config.toml
arch = "wide_resnet"
model = "image classifier"
dataset = "photos of plants, animals and fungi (iNaturalist)"
train_examples = 77898
image_size = 48
crop_scale_min = 0.7
horizontal_flip = true
translate = 0.06
targets = ["class", "order"]
num_classes = [15, 67]
norm = "batchnorm"
hidden_act = "silu"
depths = [3, 3, 3]
kernel_size = 3
stem = "single"
avg_pool_shortcut = true
widths = [96, 192, 384]
mixing = "mixup"
loss = "cross_entropy"
init = "torch_default"
residual_init = "none"
optimizer = "muon"
muon_scale = "original"
learning_rate = 0.033
momentum = 0.95
nesterov = true
orthogonalizer = "newton_schulz_5"
adamw_lr_other_params = 0.0024
max_steps = 25700
batch_size = 64
epochs = 21.1
lr_schedule = "cosine"
final_lr_fraction = 0.01
warmup_steps = 2570
weight_decay = 0.0
adamw_weight_decay_other_params = 0.05
Rows from block 6, named by matrix and row number. Rows with one number belong to one channel. Each number is 500 + 40 x the weight over its row's rms, rounded and kept within 0 to 999. All counts start at 0. Numbers have three digits each. After the name is the row's rms in percent of the matrix's.
# convs0: first 3x3 conv, stride 2 (model.blocks.6.convs.0.weight, 384x192x3x3), inputs 70-83, a 3x3 kernel for each
# convs1: second 3x3 conv (model.blocks.6.convs.1.weight, 384x384x3x3, transposed), outputs 70-83, a 3x3 kernel for each
convs0.109 104:440429524428398450516485518449532542415478515479495449540518477539494457484535538491422456486426519546453463532538573504459517517478486447456507547557488571573555504464513512481498514492543467511503516485546457506490473443481503491479516518501554474521531486532512495491514526529449624566449467579523622547549586532494482475516506522566572445542528518508485576493549472463519488
convs0.110 106:481500554477555556484576481493514477468480472466415408480500548475540498498503450470480500473500530406455481487518502487487493484456461476486549506489474509537545524520505490485532517509506528524480520508514521506539554539522533539558491542525472541504490494491503480491415431527428490480471543517541514504551567525493490542535470468547504512494501523488518529576446521560529509
convs0.111 099:552476498531478447514448468430481462498488519539489549552489504569468476532496505498568501510538471545506483532511546486528534519514552507471479546527552534453535477483455511491470479492519473442570487419528485460538524522492541514539502510450442531580470497522439495506515522518547599555580529546591518451533516493488455433507474442507466484508439519530455499556575587495501606
convs0.112 096:509587489515523491489550493601517509563533553528506494525541468503523488503529503471490540512495535504451483506482478516404390491477429534506539487537532501511479509544449504543450492520476505540513482436541462512494552491474575536473539500485445531465459496470472467474489493539533583605508476615477537502501474526506468534534501533500514504432500481584506490529499504551506505
convs0.113 103:507491413487468518515448514477481485498469494467447447497485500473493525498491463496540560478490538521472533509529470486503482444472420465472505492521472562551497497510502461467465455430456469459436528481429481482447527499467478464443485496456445524497517533480577555513477521508534462492421488503480449485478469460519507532489431548456459477463459456493540572466568548455503466
convs0.114 106:463457524504522480464477444535532546519544547479440489494574469556518525459534543476503476487470447483497418477421433467485474487526465514546512513505536532564526437419422464495464455516447509514440565549399515479438534558545544529507507498529538525504477489496504504488512488522404556578469485574456447444474437512515484449456550531495568483486536484434499491526561464486528540
convs0.115 095:492475487435442458445479520492473505459440464576479512463425537480470550464517512569502559499486546548447515450509480471443480524479458503498513536584559483531456496480502540553509575492542472450481458495478497477477532486462506434462505479483599523499603572546534463489491482517464514520532499479484459459490486532456426479496481519429513494468477502495627592454536486478505534
convs0.116 097:515504493457451470448467499472416461444437434443411437530477453494492535464451443529524551528560534539579604568553475459526480467525486554566479470474455514493546493538646443526631482500537474484444500468466457467497438461499498488509490506523466552542438524510451485507491498457496500542531473525512472544539529507498480511465489510457503457585557523519533524496518519505546581
convs0.117 094:527543477576569522523549532428491538430434548451478515505559543489533534443489471529525551519579583407496526498484496478482442512524530463447423426503458453474499472516448476542454474480506500569487498506416506466478552466514513480519535506522473451551467487476532494534457610552458503505501513486508460514477520526429469518542554536472436487514559492446512522492566515429543543
convs0.118 099:468530579454501541519556554445486544455446488498439489509466496584478500517513497558534573529491474488448401575532539496545547472473492460485531466540507525520523478471470468501483511530547460456472510469522545551481529498535517489546484502503465443435498475497519500508473491488527488442574493491451424507506499495532552553468498463500520516512522500444434534444432463503513458
convs0.119 101:511484518490525455502462456506505481505480472464464483511463473436486535431503517548545480574598570490559504490506516501510471514501439521479506587518518529426456472489509479494512450519539451510478527557556450469475513537513463543583433478539553511453456486461519479484454531502467525560445533579586508528526539540507579546497454461506492419534474473490588481452486531467512503
convs0.120 106:568483485528508443475447437533536495479523484489508482512466486480530471546506513437492492522537533505489506478530476515516496503471512486454450522458506495538522480505496505546483476480399512608570482494460467466470473523504480550492502488459461451474534521567497492526554546503492506519478508461450496488468513534509485519502545476485493457505514473490564584587420467485457459
convs0.121 095:487453488511446532517508497513508551473486486420471467414476505446476484531490516452514456469548480477537449543444489483462439529471444449489520472545530453461519504512453492514489516519498504483479467459451473477453508485494451439469506506525503491519542500521539498507476486480510500492536497470495463504533551535481553462448423535458527559499477514559485469511451496502514488
convs0.122 108:557505535481503548484427483563493418496452457461437463469477493525434424500449450543513505491453524473469459484427449478496507462486489439430467474455466439523490515503452534551530521514535489509510472488500470455468532536502566484498506450450544520466429487443525491466490436560450477486511430482499531554527478495574527567458503481469520478503511570544542555504476466499504507
convs0.123 104:549520489509498483540501468541525522524510470451491494509537515526420520502483513521456471443473438440416517441492525424462503493473495517532555459516471457472499526461411484483480523528518475486388492454459514511551512491466488465461528455493553499499517573546467582474543561468594595559542589509509618480510526465470488473530527574529537489473437513448423532438444515458425504
convs0.124 099:586460510502499488507494466508539459482515499521531461475497483577528477563559526549488444493423421462446501504435481538475473480540467437465472467516572499494460497511540509591462514542472496433459504492473443472459526539434453453435503480563497457492462461462428523546518532505507497558464471514469490492494479559481501492481453464494479491514520548497530434479460408461489494
convs0.125 097:516569559467524553440446425476478467497510427452446435500542500489497539529485518525538476501508469447435507521486473522515481481458479482463497552517477572526541475516524509535464423490442502525509510497524473507559520541509515446559474393488445530517441543490433517489512520508482393409510505491497470467505421462469464437500519469538518531508525510439446379478455436469473443
convs0.126 099:443480470500441468452440534502591521470505437534493471474498487497528467400497461522537568536542465456499503472518534482489473552479482507522542533514520534452463397425485454440502520535583433463601485474636569543578525499505530520484465530473470534524508505479495516464455413417453455385441455498520526487488486421511517510489513532500519522491496543447462413466473461501541500
convs0.127 097:460458542473497538564506579498466384526528460584601557468532496464518537520516563473497527468479481474473481515477487532488538506537499533476469561546492511555503462478477481506467472509465512513527528550578531554598496493479497504529554584571450462443490502533507520513492504530589594539564575566461455484442439481401444515507519466477538492504491462498469521484414508503445439
convs0.128 108:458451491460525483524535464460367464398400468465419497521594544558568541515492509528516537512544510487514485559617509529524537549509545474486463462461501527504479498507482447464484497529518508459459419409461469470461532469506468462533480558534524494512471489500475423510489480517525454498441406504559525502450421471476434476541531525592540510518544514461487475522506471500447494
convs0.129 100:514458459480567511460508444497487466505523534483456500471476525461486539450477524509533519495492479494537471483515550435468428409439455577522526522472532512464522550540518520464502502444478519525570449521518454507544482440494482547523495457544525526497526556483443515533529547461551560532521543556536462525559532479567537590503510515463497538442451491423461447476425478512421468
convs0.130 097:529514562507509472391459454496476494513527491460445475518477545560480470519449437525507464485479435508488486573543496489519485499533498602559508486512431458481485487497526489546514469519518448438412435468476497427514467500503501537462557505464501502537449464527461479527503444475444446468525505513418460537458545562521564572491491571500503499553529524465455475468403498518479476
convs0.131 092:439487468435456464503497521541527488563575496515532493575490435507424459522582491464452566497494557552575639476442443486430456473402469513505474481502477523516562486506520403468449436502489467456472511487541499529521520497498440459507426467440479489435460483532476539573517511513511553482441566527485551458534525545524542445487443460491546515479484558525545468510514487571498518
convs0.132 093:464499473461499463479479463486492457479445449498447446450482505500579491525527476534522574525482473459498470470529501564478449513535556496529541484533538460520522404483479475542478505484517490514509517534503508550450539567548589513543528582589536573525552507524459456443497505496483575516474565512594599532444524530492572545525486483488454447489501469535483523540451487527479534
convs1.109 100:441480500505559499704541436497482516403505498505549477524493494464490494525466441460512533492516500593510522457535498585545506514484579492513554491461476474485504550583540534538496398483530518476498520505474529451389534450546477516501455435484461516528517545576535564536528508604510601549571579500480462469529478474509446441454479491497515506466410478441528545488529483459446437
convs1.110 104:532548508535469510466414431551521451524507484523510412579545439500466543530514529401476480519453569462454563542479504512450422470574465499500495538573520521470509476478457587495449526492527413456437479514507501501478478398445483475505488508527468481508502490525532478470497469455477499484486515479486557526429516532440443508483485478489523476515478487551532524523508579495531553
convs1.111 095:557529498549504519499399459521530541462475526510504491511503489557511514490496564474489496527556547496509497446489433521514446545459485496404456514407442526459394476454487496515408451455507551458545521464561474434581472503497512494516526510557482531540546518556528453493473423482528485481542484533478518508443466497487472501495498509516524520477525535430411425500508436512521548
convs1.112 093:495516513544486446460541556538538530530495460482509514464472471517481474479531523479468479555502496527525491546516528580499477517494514436471462472464443514483455474494550446455467563486511443455523514450520460451569554473495552525512446463501424431477475522471525548489495532538488514493502565608457474488401473463460434492457442419485462504477517524437517487498523502525560489
convs1.113 100:493491486453445440533518536522512476435485529476412500542555527545542527513531533481430511539464415520476435516500540543583535542489477497522519457460465434441482508594478441451506447523511497533588455514518460510482505549500501536465432432456496473520477522523451514472561543518508560489531470455505525565508507513508516502500523468552598528522517458536471415493481464547581517
convs1.114 100:496482454443494456526503445467451550506564501453527510518557549509554559544548548459522540535544516495445433518522427498522487512517489545530452523532544522494520488440373511487468560478465555513521453466424486438475481483443499540533487495492500454431462512460410450458438471513480563469549532462420486484521563480537535467491554540454522519445443491518580507517494430505494459
convs1.115 096:527497460567527530521520434438522555490528602516507531460509517466505510527563554454489486472483493508512541517526535540521549453390501488508458500480462480471462442546591448437527485471517577563545537480501500425490462510584469535570533424496484584464525534493522556484513498454504519501485511538490468545479461606452456484462506452482598517455470475426392424432458544433462494
convs1.116 085:477484545543560553447524524520493513505481454504447487463520473539516497475543526501449521532446524458423450504444506464444455481486510470472463469547527476550533431478505461494468521505493425474469517595578525546592492451444526478395504527543526508539571489542573465546446451493462453476447476504494501484462462484506506526526482448461451498542537485507549494525473438518490465
convs1.117 082:494465482586536519452474480494503498496541523473514519534533497514511487420477472479514502543496481475468450530454485489506501444501521523522516579551500407544517467523479551533492532585548489502452453561490469467510460478442509463442487485428549498496540479481536471535481502492429506514486505488567450555554505529533505541526523525482502487501574546563464459555540495576568566
convs1.118 107:519524503505426412447490447504518523470476525414468462450553494484505470429456539435471496466456426486489485449501521535477491470503518493533562454514547532511536483486539485449483528527535542539523558499509519546514529511548551402454529503429518490510506495548508485440499473411533474432487505499501537557517474474567535508459472467503576501496521446519432449428443525402423551
convs1.119 100:473523530449514463560546547526477438480479466498501497649522465552439513398443489479525485524467479549470518512476448475502523469474551477443428512467466508513579497554502480491507499471497530506557573502558515462427518525436519530466502468531474457481466423475475470408494514495498478472495546569499556516434453540496433494545520469472461491543523440458547513515542476479553434
convs1.120 106:542564540445408483512506541516520515485487562544497482487496480510577494462527494535460413476481448442457421471467476572599550542509546535475467550559466464465505499453457512485481566522490551510519482484428430487456492521518488603515536604538420442439434466466509454492476473560505542518514497441493450472520479498500473490530538513439555516471563548573530513506505577478525496
convs1.121 098:495433516505494510447435438433478510464465473505491493544451443446457508428394447496523538488467488474436453468505541466433526475428468506493472519485493528482426505497494454504431452501500551544529541440495481434481450407455519511488583541479513499532538506501506532424539557480529536476453449410479495385465516486437531500520491475419425457499492507518540515488410467439503598
convs1.122 104:438437464516537504541596572477545424517441476536429481583506480511486485438457465529509490486545532500505557448449513429422484493498503526489467475509466457443474459473461519498505497532493483496435532507474449475528548479438574581523558532539474555520504483517504532550477432428469452456527534462453439526472464519493457478474529508471522496519514497556534514513454499528460547
convs1.123 094:538562492538526499551551494519467578465515508465480498539531477510475491519552450497569517390440501482358434509511553540577480514471448483457506457521494516519448537508540532553560547538520439505389496582394464481456473438552546514465537434503485488546551456516523490573500583540488563533517607489532517475545546456552531505453435466509525525484531536521522489489539495503495423
convs1.124 094:538598571526467542546537553515557552551597580426419504482407481511507595503521523477463435563516500564464498578534551535482464515431445471436441551525465541530532472458472466490515443469504540485534475476482462513517476551518517478479531497505504445504459456509474510491463457496437413481422447455526455510486486511551551589495468444548468452496501490558480494510524498507601559
convs1.125 092:452452444467522494519505534477483481497508539488463483448474541507541514430406486444453420498448486535538491519503451418432489533459438513525504449457493451524518448487568502444506525519504587574564506509509451497557496538450500425444616524471549532495465507551535527547504533513494512476490475421515505496529581499483530495539535533515560582510514505514496480556515519553487514
convs1.126 096:454479437491500450538566483390448443469484434516495443399447501478503510514534555525471386529471440529492452593590555541492468561453448516489508500481469512467408470479524513509490573553521522583593499498557522499595515514393510524491455464444549537505526541461489495469552519455486501477458503495557494499503521499551489469523468470531473484535492514545515445496490479490462460
convs1.127 102:548538490480439458496449500515522603460521582469450469468492528520524537490491476467515543509479472536493520581514530556484459480501409468528479482521529535538558449445491581536527480456488481524499431501438460505488465531486505481418530509474470485448508445430537556472480497510515554503442473404448464488483529508475507526541529565592579574504504504536477476519508440505539513
convs1.128 109:543557594485598602468545475473517552511493486459504469463438480556546532489531510459496577445485399526515540486490449440504507498571458547466404534447517423482432524526381462450415486478386509540460521547495503476520503494518527527547440395431478488469501478473509494484489471494578506518513455444525492524515516584487485456481464436517488507500426462421540593479543477541529477
convs1.129 107:488455513564465491481484459436464500500461484505487537583470508472443416485446462422476571500533492490473418493446479530615515484576514559501482538506520510502509528552463541575582505552549560532482593606522563524471513489474561529433452508531479491420464528519454608527498449478480504455537599561534501431467506474485522479496567517499525463499487479469521464506519461513533516
convs1.130 099:467515515519522459552487518477464528478518492490481505412467462460578525504571527492424470524489508505491473491453508468442450462532442508542475475513463512449503485514559500420492526454452578488416587481449558530508446515551507539532444495479534471439519447419524467481506527503518497469509536518469473481451449513455413436474468445515526498470478446515438441491434480467477524
convs1.131 094:488497530459444472509423404555561571471506501460502505556468461475449466467451463455490464492527522485469496493465418485496471477498441490538457490529532465562505485507468498559499524501476566418525563525541586500471526529554507556499546503514541514570563498540550492503515510533478403448520493516527534492489476503486504481514429485484432423489479485487501519422481543498575591
convs1.132 085:506549535477468480556552469519494474463525560410487502507504433408462441465507517470525517485469496409458510455433462453488462504481488461482521522533544491511520419497478426505508510499565482475447555594527474525459498475494518528555512526492487523441505511501498533491489508483464508472475529488543501498498454559529519532495450495480436459449435496481489538390407511396466520