A small image classifier, trained from scratch.
Model: arch wide_resnet, norm batchnorm, activation silu, depths [3, 3, 3].
Training: muon at rate 0.033, 25700 steps, batches of 64, held-out accuracy 80%.
Data: trained on photos of plants, animals and fungi (iNaturalist), 77898 training examples, 21.1 epochs.
Rows from block 2 of a small image classifier, named by matrix and row number. Rows with one number belong to one channel. Each number is 128 + 32 x the weight over its row's rms, rounded and kept within 0 to 255. All counts start at 0. Numbers have three digits each.
After each channel's rows are labels from the 100 images, of 14976, where the channel reaches its highest value: "responds to" is what is common among them. Only what is clearly more common there than usual is listed. The data: photos of plants, animals and fungi (iNaturalist). In brackets: how many of the 100.
# convs0: first 3x3 conv (model.blocks.2.convs.0.weight, 96x96x3x3, each kernel summed), inputs 0-47
# convs1: second 3x3 conv (model.blocks.2.convs.1.weight, 96x96x3x3, transposed, each kernel summed), outputs 0-47

convs0.41:093130130146118088191135114151177104109097157116151116127106164128193122165127115148126103102157158096138148093100088158113050090130167128153119
convs1.41:128117134075101070115089209134065143087178092108119095170096080154118107150145084119140090184101129131119132143124195188137181108136079176138119
responds to: class Aves (83)

convs0.26:132158146088149146110103066128145113138158146077088107113133055166152127140094116060132155142140132114060116105109150122109129126122124104104138
convs1.26:125113138160122114174125151133141153080093112139134088171197131140143153160128135157153151048181082137156159143128136117118073193076160173147127
responds to: order Passeriformes (54)

convs0.54:133088108117117158135114113130099114102093099103154103165112091157149116133106141119082105124102052116148135134113065107120084056128137122140114
convs1.54:153187142161159107116147142148160152149152134117147096119247127125167126158121147093171097184110175152107149131099156160187189191111076129132092
responds to: order Passeriformes (52)

convs0.59:136163120101118068172139125160090152097156130155100147102135142140137107152091126116069205183145104142062116103140115093184111209111129084091087
convs1.59:091131104102102146112149089087159130130193111138127051157073094089076139112139091127125087095104167119192147144162140101084151088137113143189154
responds to: order Lepidoptera (35)

convs0.40:107143121082103153097101107162155139120076156098148128093047145159100117169142094126127151127096082099125097142103122130132056149088110102101073
convs1.40:158129098128124124168131105098032103149164081147096049126128094167101119174073147166101078125119200107171143122096139204138174114171173157139161
responds to: order Passeriformes (56)

convs0.17:168183120089141116101151102123150151109100132056105097180081119122153178097128153095124099108112180103117077134112129108137083121123126124126066
convs1.17:131088118105177081192154101128112158080070139180153162102124106148105090118172167147122082136147122102133052186176107147095125098136135163083111
responds to: order Passeriformes (56)

convs0.39:088149133112126100111165118145164148087059180039144109144110127105116127124154137135070115132132101108031072130073123126121102106136150158143073
convs1.39:099119133141152185116105114078170111116096128104125157197128130141112149137156148111149090058145135185154127126132159119122111062155066182131229
responds to: kingdom Plantae (27); phylum Tracheophyta (27); class Magnoliopsida (26)

convs0.43:130149112060101135128144120114150127112157147108097200145100093163131158128132131150153169096141069091130067115115159125158093122143094121154109
convs1.43:115125107109198074119101138103106116112136079094121074089110127097119090119093143163087127138106158103095110155125116205087103114122124128095084
responds to: order Passeriformes (58)

convs0.48:117085099107149098175137150154074153100096117100043139146111128102121136145133130143077163107151122160119111145140123078052094139111079158129130
convs1.48:128118122086161162152068137170142115177155083089014161140146115110123121110081146163168135150108202111109113082136127081202146126129175091161093
responds to: order Lepidoptera (37)

convs0.7:155130075104180101103136043148198123129079082098111103140125111131127129150089156113114121101085107125132145176051147074101134124109109109080147
convs1.7:168171145128101124124133138177114163173121104141135089120076105167121144098108112102084134118152100168150185094132154173138092040165133175079081
responds to: class Aves (88)

convs0.22:105153148097185125130160110125149157130094149128128098112104092035065125085138119147130071081096091124069139070133118138125125113137086153119059
convs1.22:122159129099179076110160098182150116113129125169122151090142110165080145069148061153146148161128155150170138145088133169142159160137144164141112
responds to: order Passeriformes (50)

convs0.75:110155128078122165109124087082155099121094104098058064131117159131094148126152145130101126182121102126041162107127077114084110105152127126123134
convs1.75:112088158133071107059121129133178103081112149150167150139141122148096123144103092106145148089127128131197122133118133160095145029029072118157071
responds to: kingdom Plantae (30); phylum Tracheophyta (30); class Magnoliopsida (27)

convs0.81:111159114090140080130111086150163160082029081108085139132128128113169128135125114138135135101133119122087142133151146116147137110091132084116122
convs1.81:120142108124126100076109128129127121110119101173104068145091177126132118122130101142092119094110139066114155125074109061121110113158096082158129
responds to: kingdom Plantae (26); phylum Tracheophyta (26); class Magnoliopsida (25)

convs0.12:133105134149077096095076046111166117158147155171148160116181138085079098119097119102151108169080146124052116091144113082126135150151108129058109
convs1.12:095154173118100148114079106106131108122109128088181147126137149095111146103064195126156129101132126135165180112101156103171098109115153049134178
responds to: kingdom Plantae (29); phylum Tracheophyta (29); class Magnoliopsida (26)

convs0.16:188171116101117112137134107151169082130076092040137100141131071116149171131126093101095107083121079181108135106157073111128154064118069128158106
convs1.16:111139108115037137127147135132152161159131182120138135143131154097100139116159094140137081075124163123113170160103178144130107144118149088147110
responds to: phylum Tracheophyta (28); kingdom Plantae (28)