A small image classifier, trained from scratch.
Training: muon at rate 0.033, 25700 steps, batches of 64, held-out accuracy 80%.
Rows from block 6 of a small image classifier, named by matrix and row number. Rows with one number belong to one channel. Each number is 500 + 50 x the weight over its row's rms, rounded and kept within 0 to 999. All counts start at 0. Numbers have three digits each.
After each channel's rows are labels from the 100 images, of 14976, where the channel reaches its highest value: "responds to" is what is common among them; "patch colour" is the nearest of a few named colours to the mean colour under the peak. Only what is clearly more common there than usual is listed. The data: photos of plants, animals and fungi (iNaturalist).
# convs0: first 3x3 conv, stride 2 (model.blocks.6.convs.0.weight, 384x192x3x3, each kernel summed), inputs 96-191
# convs1: second 3x3 conv (model.blocks.6.convs.1.weight, 384x384x3x3, transposed, each kernel summed), outputs 96-191

convs0.158:483483565476498519584445545514481620502456598554451467548481506485461441503445470581553521543506444517507512463461455488514452512490432438418503445476427569496446479430527447428423430524466535515477397494547558456397580416496482618486533472493520555513694538538553504512462510480415474519
convs1.158:471500455469586404412499528414499449480506446496550439566521394546593447608623411518500488408481555495545510461496458461467440498544609456503522446529467584346402521479497519419416501476500515529454508526435441372588544619454490467530522517431465464514458547432479492556515460586545481450
responds to: kingdom Plantae; phylum Tracheophyta; class Magnoliopsida
patch colour: brown; black

convs0.2:516508467593516601531534479528473609613431484474474562511513588538509456506439561537461525463507561479603497510516496472442461487525524507373438450504437508425508454534516479532495565510444451469446452388530479507421427443435486521494484599633506534485478503578581488505495519437477509617
convs1.2:439569467556655576441422426394454391526509437446502384528451505582562598470612488411534496569553483545548554409495495512404435496511625485609481508452462491566530552508589593525556449439464521563411558491503490490565539455451445468534597548546418541458472525532461468544551505607544561512
responds to: class Insecta; order Lepidoptera
patch colour: brown

convs0.102:494548527468498555435413528482429549553409462375471549486519559489472461530509392477469431528528550539526490502396468535429507585491465484538502597411524469469490476527590534523567413486488473445537432432518511532554505513470538533540532424482497474476540469511498476447425450569491510424
convs1.102:354447515475458537443503452505477469577485548442620460549583567477508484523634467552484567456398445488525578548537525505468437468553483505529548543528489421548446534490496507483359529499497548513622513438484443467481504487552523525481422530422556477524447469586487506479421510459511407371
responds to: order Passeriformes
patch colour: brown

convs0.121:540453463521548515414568465526331560588466551518507569464392542366437487475400540460414431494458447438469505477526505486560583533454517519526439443490507444493608548591524454471514451463509514549474502431536487427494491430568509460474445476570461461539455405466526489540490504460499342461
convs1.121:494558542572458458493410463556484507453593464514588550658503456483448584471519466481584693525523521504558572466498546453524589493431464523494456526441440563530582460444554507520449576441419508544558445476455511521461453454450559505444412544505524540489462538502563449507464510544547579462
responds to: phylum Arthropoda; order Lepidoptera
patch colour: brown

convs0.131:473525500518566566463555542440409623520577502556494461471518543505568486535408482496429513601502498583467444485506505547571459439480570464507402537484400515514539549516621488511481531497508545506461509508463468525414534547541511414395431400513425529515498395520556466473544497544561541470
convs1.131:429465484610560466459476547553469466538498521478496437537516390523568517546553528502507573444471503495453400490546505514502429518515550523482577447437515536449500562514462603490476486566501533561433506491526585545446493413442546488461508500427629545528517470457537562470534495498521564535
responds to: phylum Arthropoda; order Diptera; family: Syrphidae
patch colour: brown

convs0.380:508487491517627495391518472530562486489515512474455501554467413535442485486473499494455458515484481477532519521549595516493482548526515435557487523432604575416479495466540513523568470399569453402473499527528385480578389508521500495473555581582523472503485588539481486553535561547636517549
convs1.380:534545437454463507563481435533566435436411401450478512462567596564479465479462481451439551408470462553523467474488523459430492420534479471440497454429473407540459500510453464435556461501519481442536517517570469524482490513549469542511513534544458557498475531507408521443521479476481531437
responds to: class Insecta; order Coleoptera
patch colour: brown

convs0.129:467518571545514551510443546518525544397522499584473585463482457472455491565437644488494524482466453515535495425658529431471553485358457547474532553500552476513475594542495510537528421506430539501472465492560506482454504505545514471544555449586491479493539494438515459509546434601481517489
convs1.129:522502551486478444423438463488485441538527581469643484520522588355476503395491470511470524435534550417441525492393516471545548487401494478472393530648522507577428541490429530483549515449462580536459556485476469497468507530470423506460408369462516402487485528499406469505482504428518538599
responds to: order Lepidoptera
patch colour: pink

convs0.383:498496481468405477478436612509472412437552495541499565423454630561453450514462477553526496485482546506475548556480518516572513442440387494581557594506452448520480401419442485412511490553508512583429398449494492494493611485506487461498490576513487510523514493392514482556394476467485490497
convs1.383:496438490469464469472519486553445544501412547464484445534531407501486465567507475610511532460513536508531580501542394469517459465522555464517447494531502480549519497462492529468509567502493537521458465509459441511436455444488519549441428494490458438397417470510528433457532444410455527444
responds to: phylum Arthropoda; class Insecta; order Hemiptera
patch colour: brown

convs0.197:487513546553408431483481449421481526459482518485448512479432473467442539409557566517565516492565493470536510484472494515454411491489447540469422465554492528499526448539430503499492542442385445479453515575446460402457505462558482530437443485467560613535409520504511484484526464469465478513
convs1.197:574460436523502517441513542551421518470533352487517435398483556459475536449530505472381540503461531493470567515469565467547507546504524466487437515452568515555570482500502518540434481509536592533516484496502585429438498502479450456518518444500428474527500554556434423513545517521489544468
responds to: class Aves; order Passeriformes
patch colour: white

convs0.39:430467515476530519451542487434502531520448562610499472492545524456517497558486543466490476493632467550429608440552602533544508552450435504478498487549504570477457557491532498532563546483491468550430462519498522449549640488495492499520449499520424438529466450462516435509472512483479511472
convs1.39:538503474501398476461499574445485499538531478498656581524484558463488541512586485465551506502535480431561510539576501497495559494458440474513486546489458557553378521527510667547654580510437485415557547499446505516466488493485524399492488525527469393476514447505429514473491531465456473311
responds to: order: Anseriformes; order Coleoptera; family: Coccinellidae
patch colour: brown

convs0.277:521490496420514444483542399471480530507496466518499496441513456486446509478492530494589501556609473512511496428523510484560453501481517431478446419421464464525504409585393613491476465520428449612406521525451511523423484445437478563439460499543463480596608558504526574545507458483511555554
convs1.277:536588504448498455536453504456500426548527588447471498358500584489444507514544420555391528500451514448434411503397450444501550541483476497512436563549513560508468489570393467478445506518504521480424481384476431515475478531488409506480449495464520489465455461570481501425535452506601509530
responds to: phylum Tracheophyta; kingdom Plantae
patch colour: brown

convs0.298:455492526515492460531544405486450525461457507514455618546430398549487523378458567547534397523484515465566479529583483556438567505490450455544470605479457464472407436487459541517491545478460466521513483390509563429442474506536454576469485517455452532527503569465468446478513537398467521428
convs1.298:405569510598455568476533503585420460470622433437432519516498483505490502534563469543539464484475490435560573467465476512515499486623478531484502490430534528421537534525466378455405556502481496492410491502506459505469511500495482438493546549492504471446412541532488512515561544523472527552
responds to: phylum Tracheophyta; kingdom Plantae
patch colour: brown

convs0.271:485460496454471485501500512515562523434568454504548464393438389563544429526469488424486434471500544522477622396508547496513510537508574460584551442479507513583508478466478497464511566509460518483598572535491515444550586628517509392466490617486532544418447505499439498496471518404475471471
convs1.271:520483497505442546492573445502478434498439473522466511560586462492492398484478523525467464493534535524553440450545549489418530421520504514468466500465423494339525512526498434522561515578500516576450451521439517479463553439480498413474514445474437501443445478492485422544524500520429455571
responds to: order Coleoptera; family: Coccinellidae; text has "beetle"
patch colour: brown

convs0.7:483477473550492453506473441418499579475536472512517442452556450488524490510462540524465480481437447457646490497507508533580514385458459551513466451507523469543496457499461527503400490640440507455508448426429535499520493613401485549511504519577450587474481549509511505494572501503485514487
convs1.7:451561464538457430432541543433529482539559443493627535497528529418524558446497512398473396474431485520515462577477590430527378448467530442467470531464489496432532434499636466547474468464554540553583429437563501458549517507473527505461495444422537491535473494564491567459549516484492521492
responds to: phylum Chordata; class Aves
patch colour: brown

convs0.65:530451517533580531503468520505475402539528498489511410518428546565487502570525471579513501510532516616486569524499482467502416490540545519412529419464498537481376524501496547539491467607483459487510472455502479439534433481453464511438499551582536419484546572474515586433568557663474522438
convs1.65:522482489508562469421439507456460546451479482477474442446488483537490464464506495488452537467427483499500453475476510507456413518523564490448454505496454480549504491505504539470476497486468512525459555480433426527520512403611504505517422371457495562621547508530400496441504467520504445490
responds to: class: Insecta; order Lepidoptera; family: Nymphalidae
patch colour: brown

convs0.209:452541472489554515590543513513428446465482450455620468504410554544472431691440521480495562487545473506391553500445563565444488502523409540475446521499438526473494449537388545512502546553525415482455345466515489479525530502614494480562515505473527505468445496469452469528523509443450449449
convs1.209:562552498468457521434532513489511479521451498536397432583532495506525504504425470476456586417493530521430403476505430489523576541486540510556486521502464505511357473476443493475584503481585489524626481526508483406527603447552517567477380543553500572582480476437499498476428415520451512505
responds to: order Coleoptera; family: Coccinellidae; text has "beetle"
patch colour: brown

convs0.358:491510484479394511440533423410584519501374512550535460481509434500567470508489566489603550558406483521495626489466502573543505428465508428507547472446520635580414456408618561470490546548541480499429392508460475433573549550374442533559444509538489517533525552486489447526521560485551461471
convs1.358:413556441512403465490481427545492507482567501487510545465586421501557529433473524470545475341446456432533491445466506537430552498467488488458522437441455531297464579504423608479574506428541531532495532449463467540539485477510469468440477534545506457456443471511415421451565499486437427386
responds to: phylum Tracheophyta; kingdom Plantae
patch colour: brown

convs0.82:484442549583458563524473514603616487486557456506559546526521421499450533506486528464476430497511466509513499491524557461541561557508525404603453507642466493610490471435469569478470547512428449497484481480469550630480513469543509424619515509458532549472492488466516442414447416529475504509
convs1.82:533420511526439468507471592491432573489502513516334522509451508429475510494542531523390487593525448451516473461572408460432457515482556502507533546529477499476503612574518462517559529472523444498334468515505535486523567422520504515518514482488483542501516476501476489561454498561623516563
responds to: class: Aves; order Charadriiformes; family: Scolopacidae
patch colour: grey

convs0.194:504530453523451454512456443547434484456563452592516521471521490457493495445541530494521526508520480427508463509395533446496514487470475585599408518470434513503391399481494476558552548672488543487410496466443494438448461549447459517595511455480454452526444490443499562504523506416508437538
convs1.194:389451480455421444408474542450532556443597458451552517480462530513542547470536559543421515452412498440530479496474588481558452420470516431507524521433470620470540500498570636509490571444441514498388464453504589464522485495463487459464483599422480511505610508532533556490474470515411488533
responds to: phylum Chordata; class Aves; order Passeriformes
patch colour: brown

convs0.124:534507519456462496489525544474572424552535385534497439454486472509513469571503523422478586473532475488393442526520482561469428337427506465457545425466502478471489464475533486466457559507446483527427499480575442480606546468515532554447510537486468506487508479528464603541510434491492370501
convs1.124:586534504511503435469469548457535478607386522529485431595391460442522500487523495519346605370463478470441508472508555443461427488563503522472499481514471513526525478526504511469511487538530512569483433457556504458506586515506437504586573474458489519471503489499463359449436475485474493411
responds to: class Magnoliopsida
patch colour: pink

convs0.84:551453446506401460483489494526482580426442510500398524404509431503405459667547464542508499475544502480501588533512553481549550510504425469652500470412497533423514574446442603516547507515506453513487518454474518379469505476548510451579450512418488487515496527492497510518497420499570548534
convs1.84:549485560609495532479474523606453587496540475538454527571426493531477485533439506533482476398512416517460463475468455501495515481493438524502478542428529413505477400465565600586576471514505488445470512525533489505496488402540483465543376493538512567485488502510529605470500489484527472466
responds to: order Coleoptera; family: Coccinellidae; text has "beetle"
patch colour: brown

convs0.217:534471473530446505447452549549513427484470529490576505579466539561498555527450528563453500404563512461541531495589474542527476542572481447498378542437506500519489421436519520446489442483507499435562476606532593494526428533432533478569403410458500455585458549502402552502586535473592548440
convs1.217:535547483510529602569489475489543496450538485486425512489497544434482527443554522372408583535445501545495469529544613499565542560483561504547449512473480562545555392420566458506494480506539534452500461465445508436559550471546486527443439439489579491380556498539518570444407453488433607606
responds to: order Lepidoptera
patch colour: pink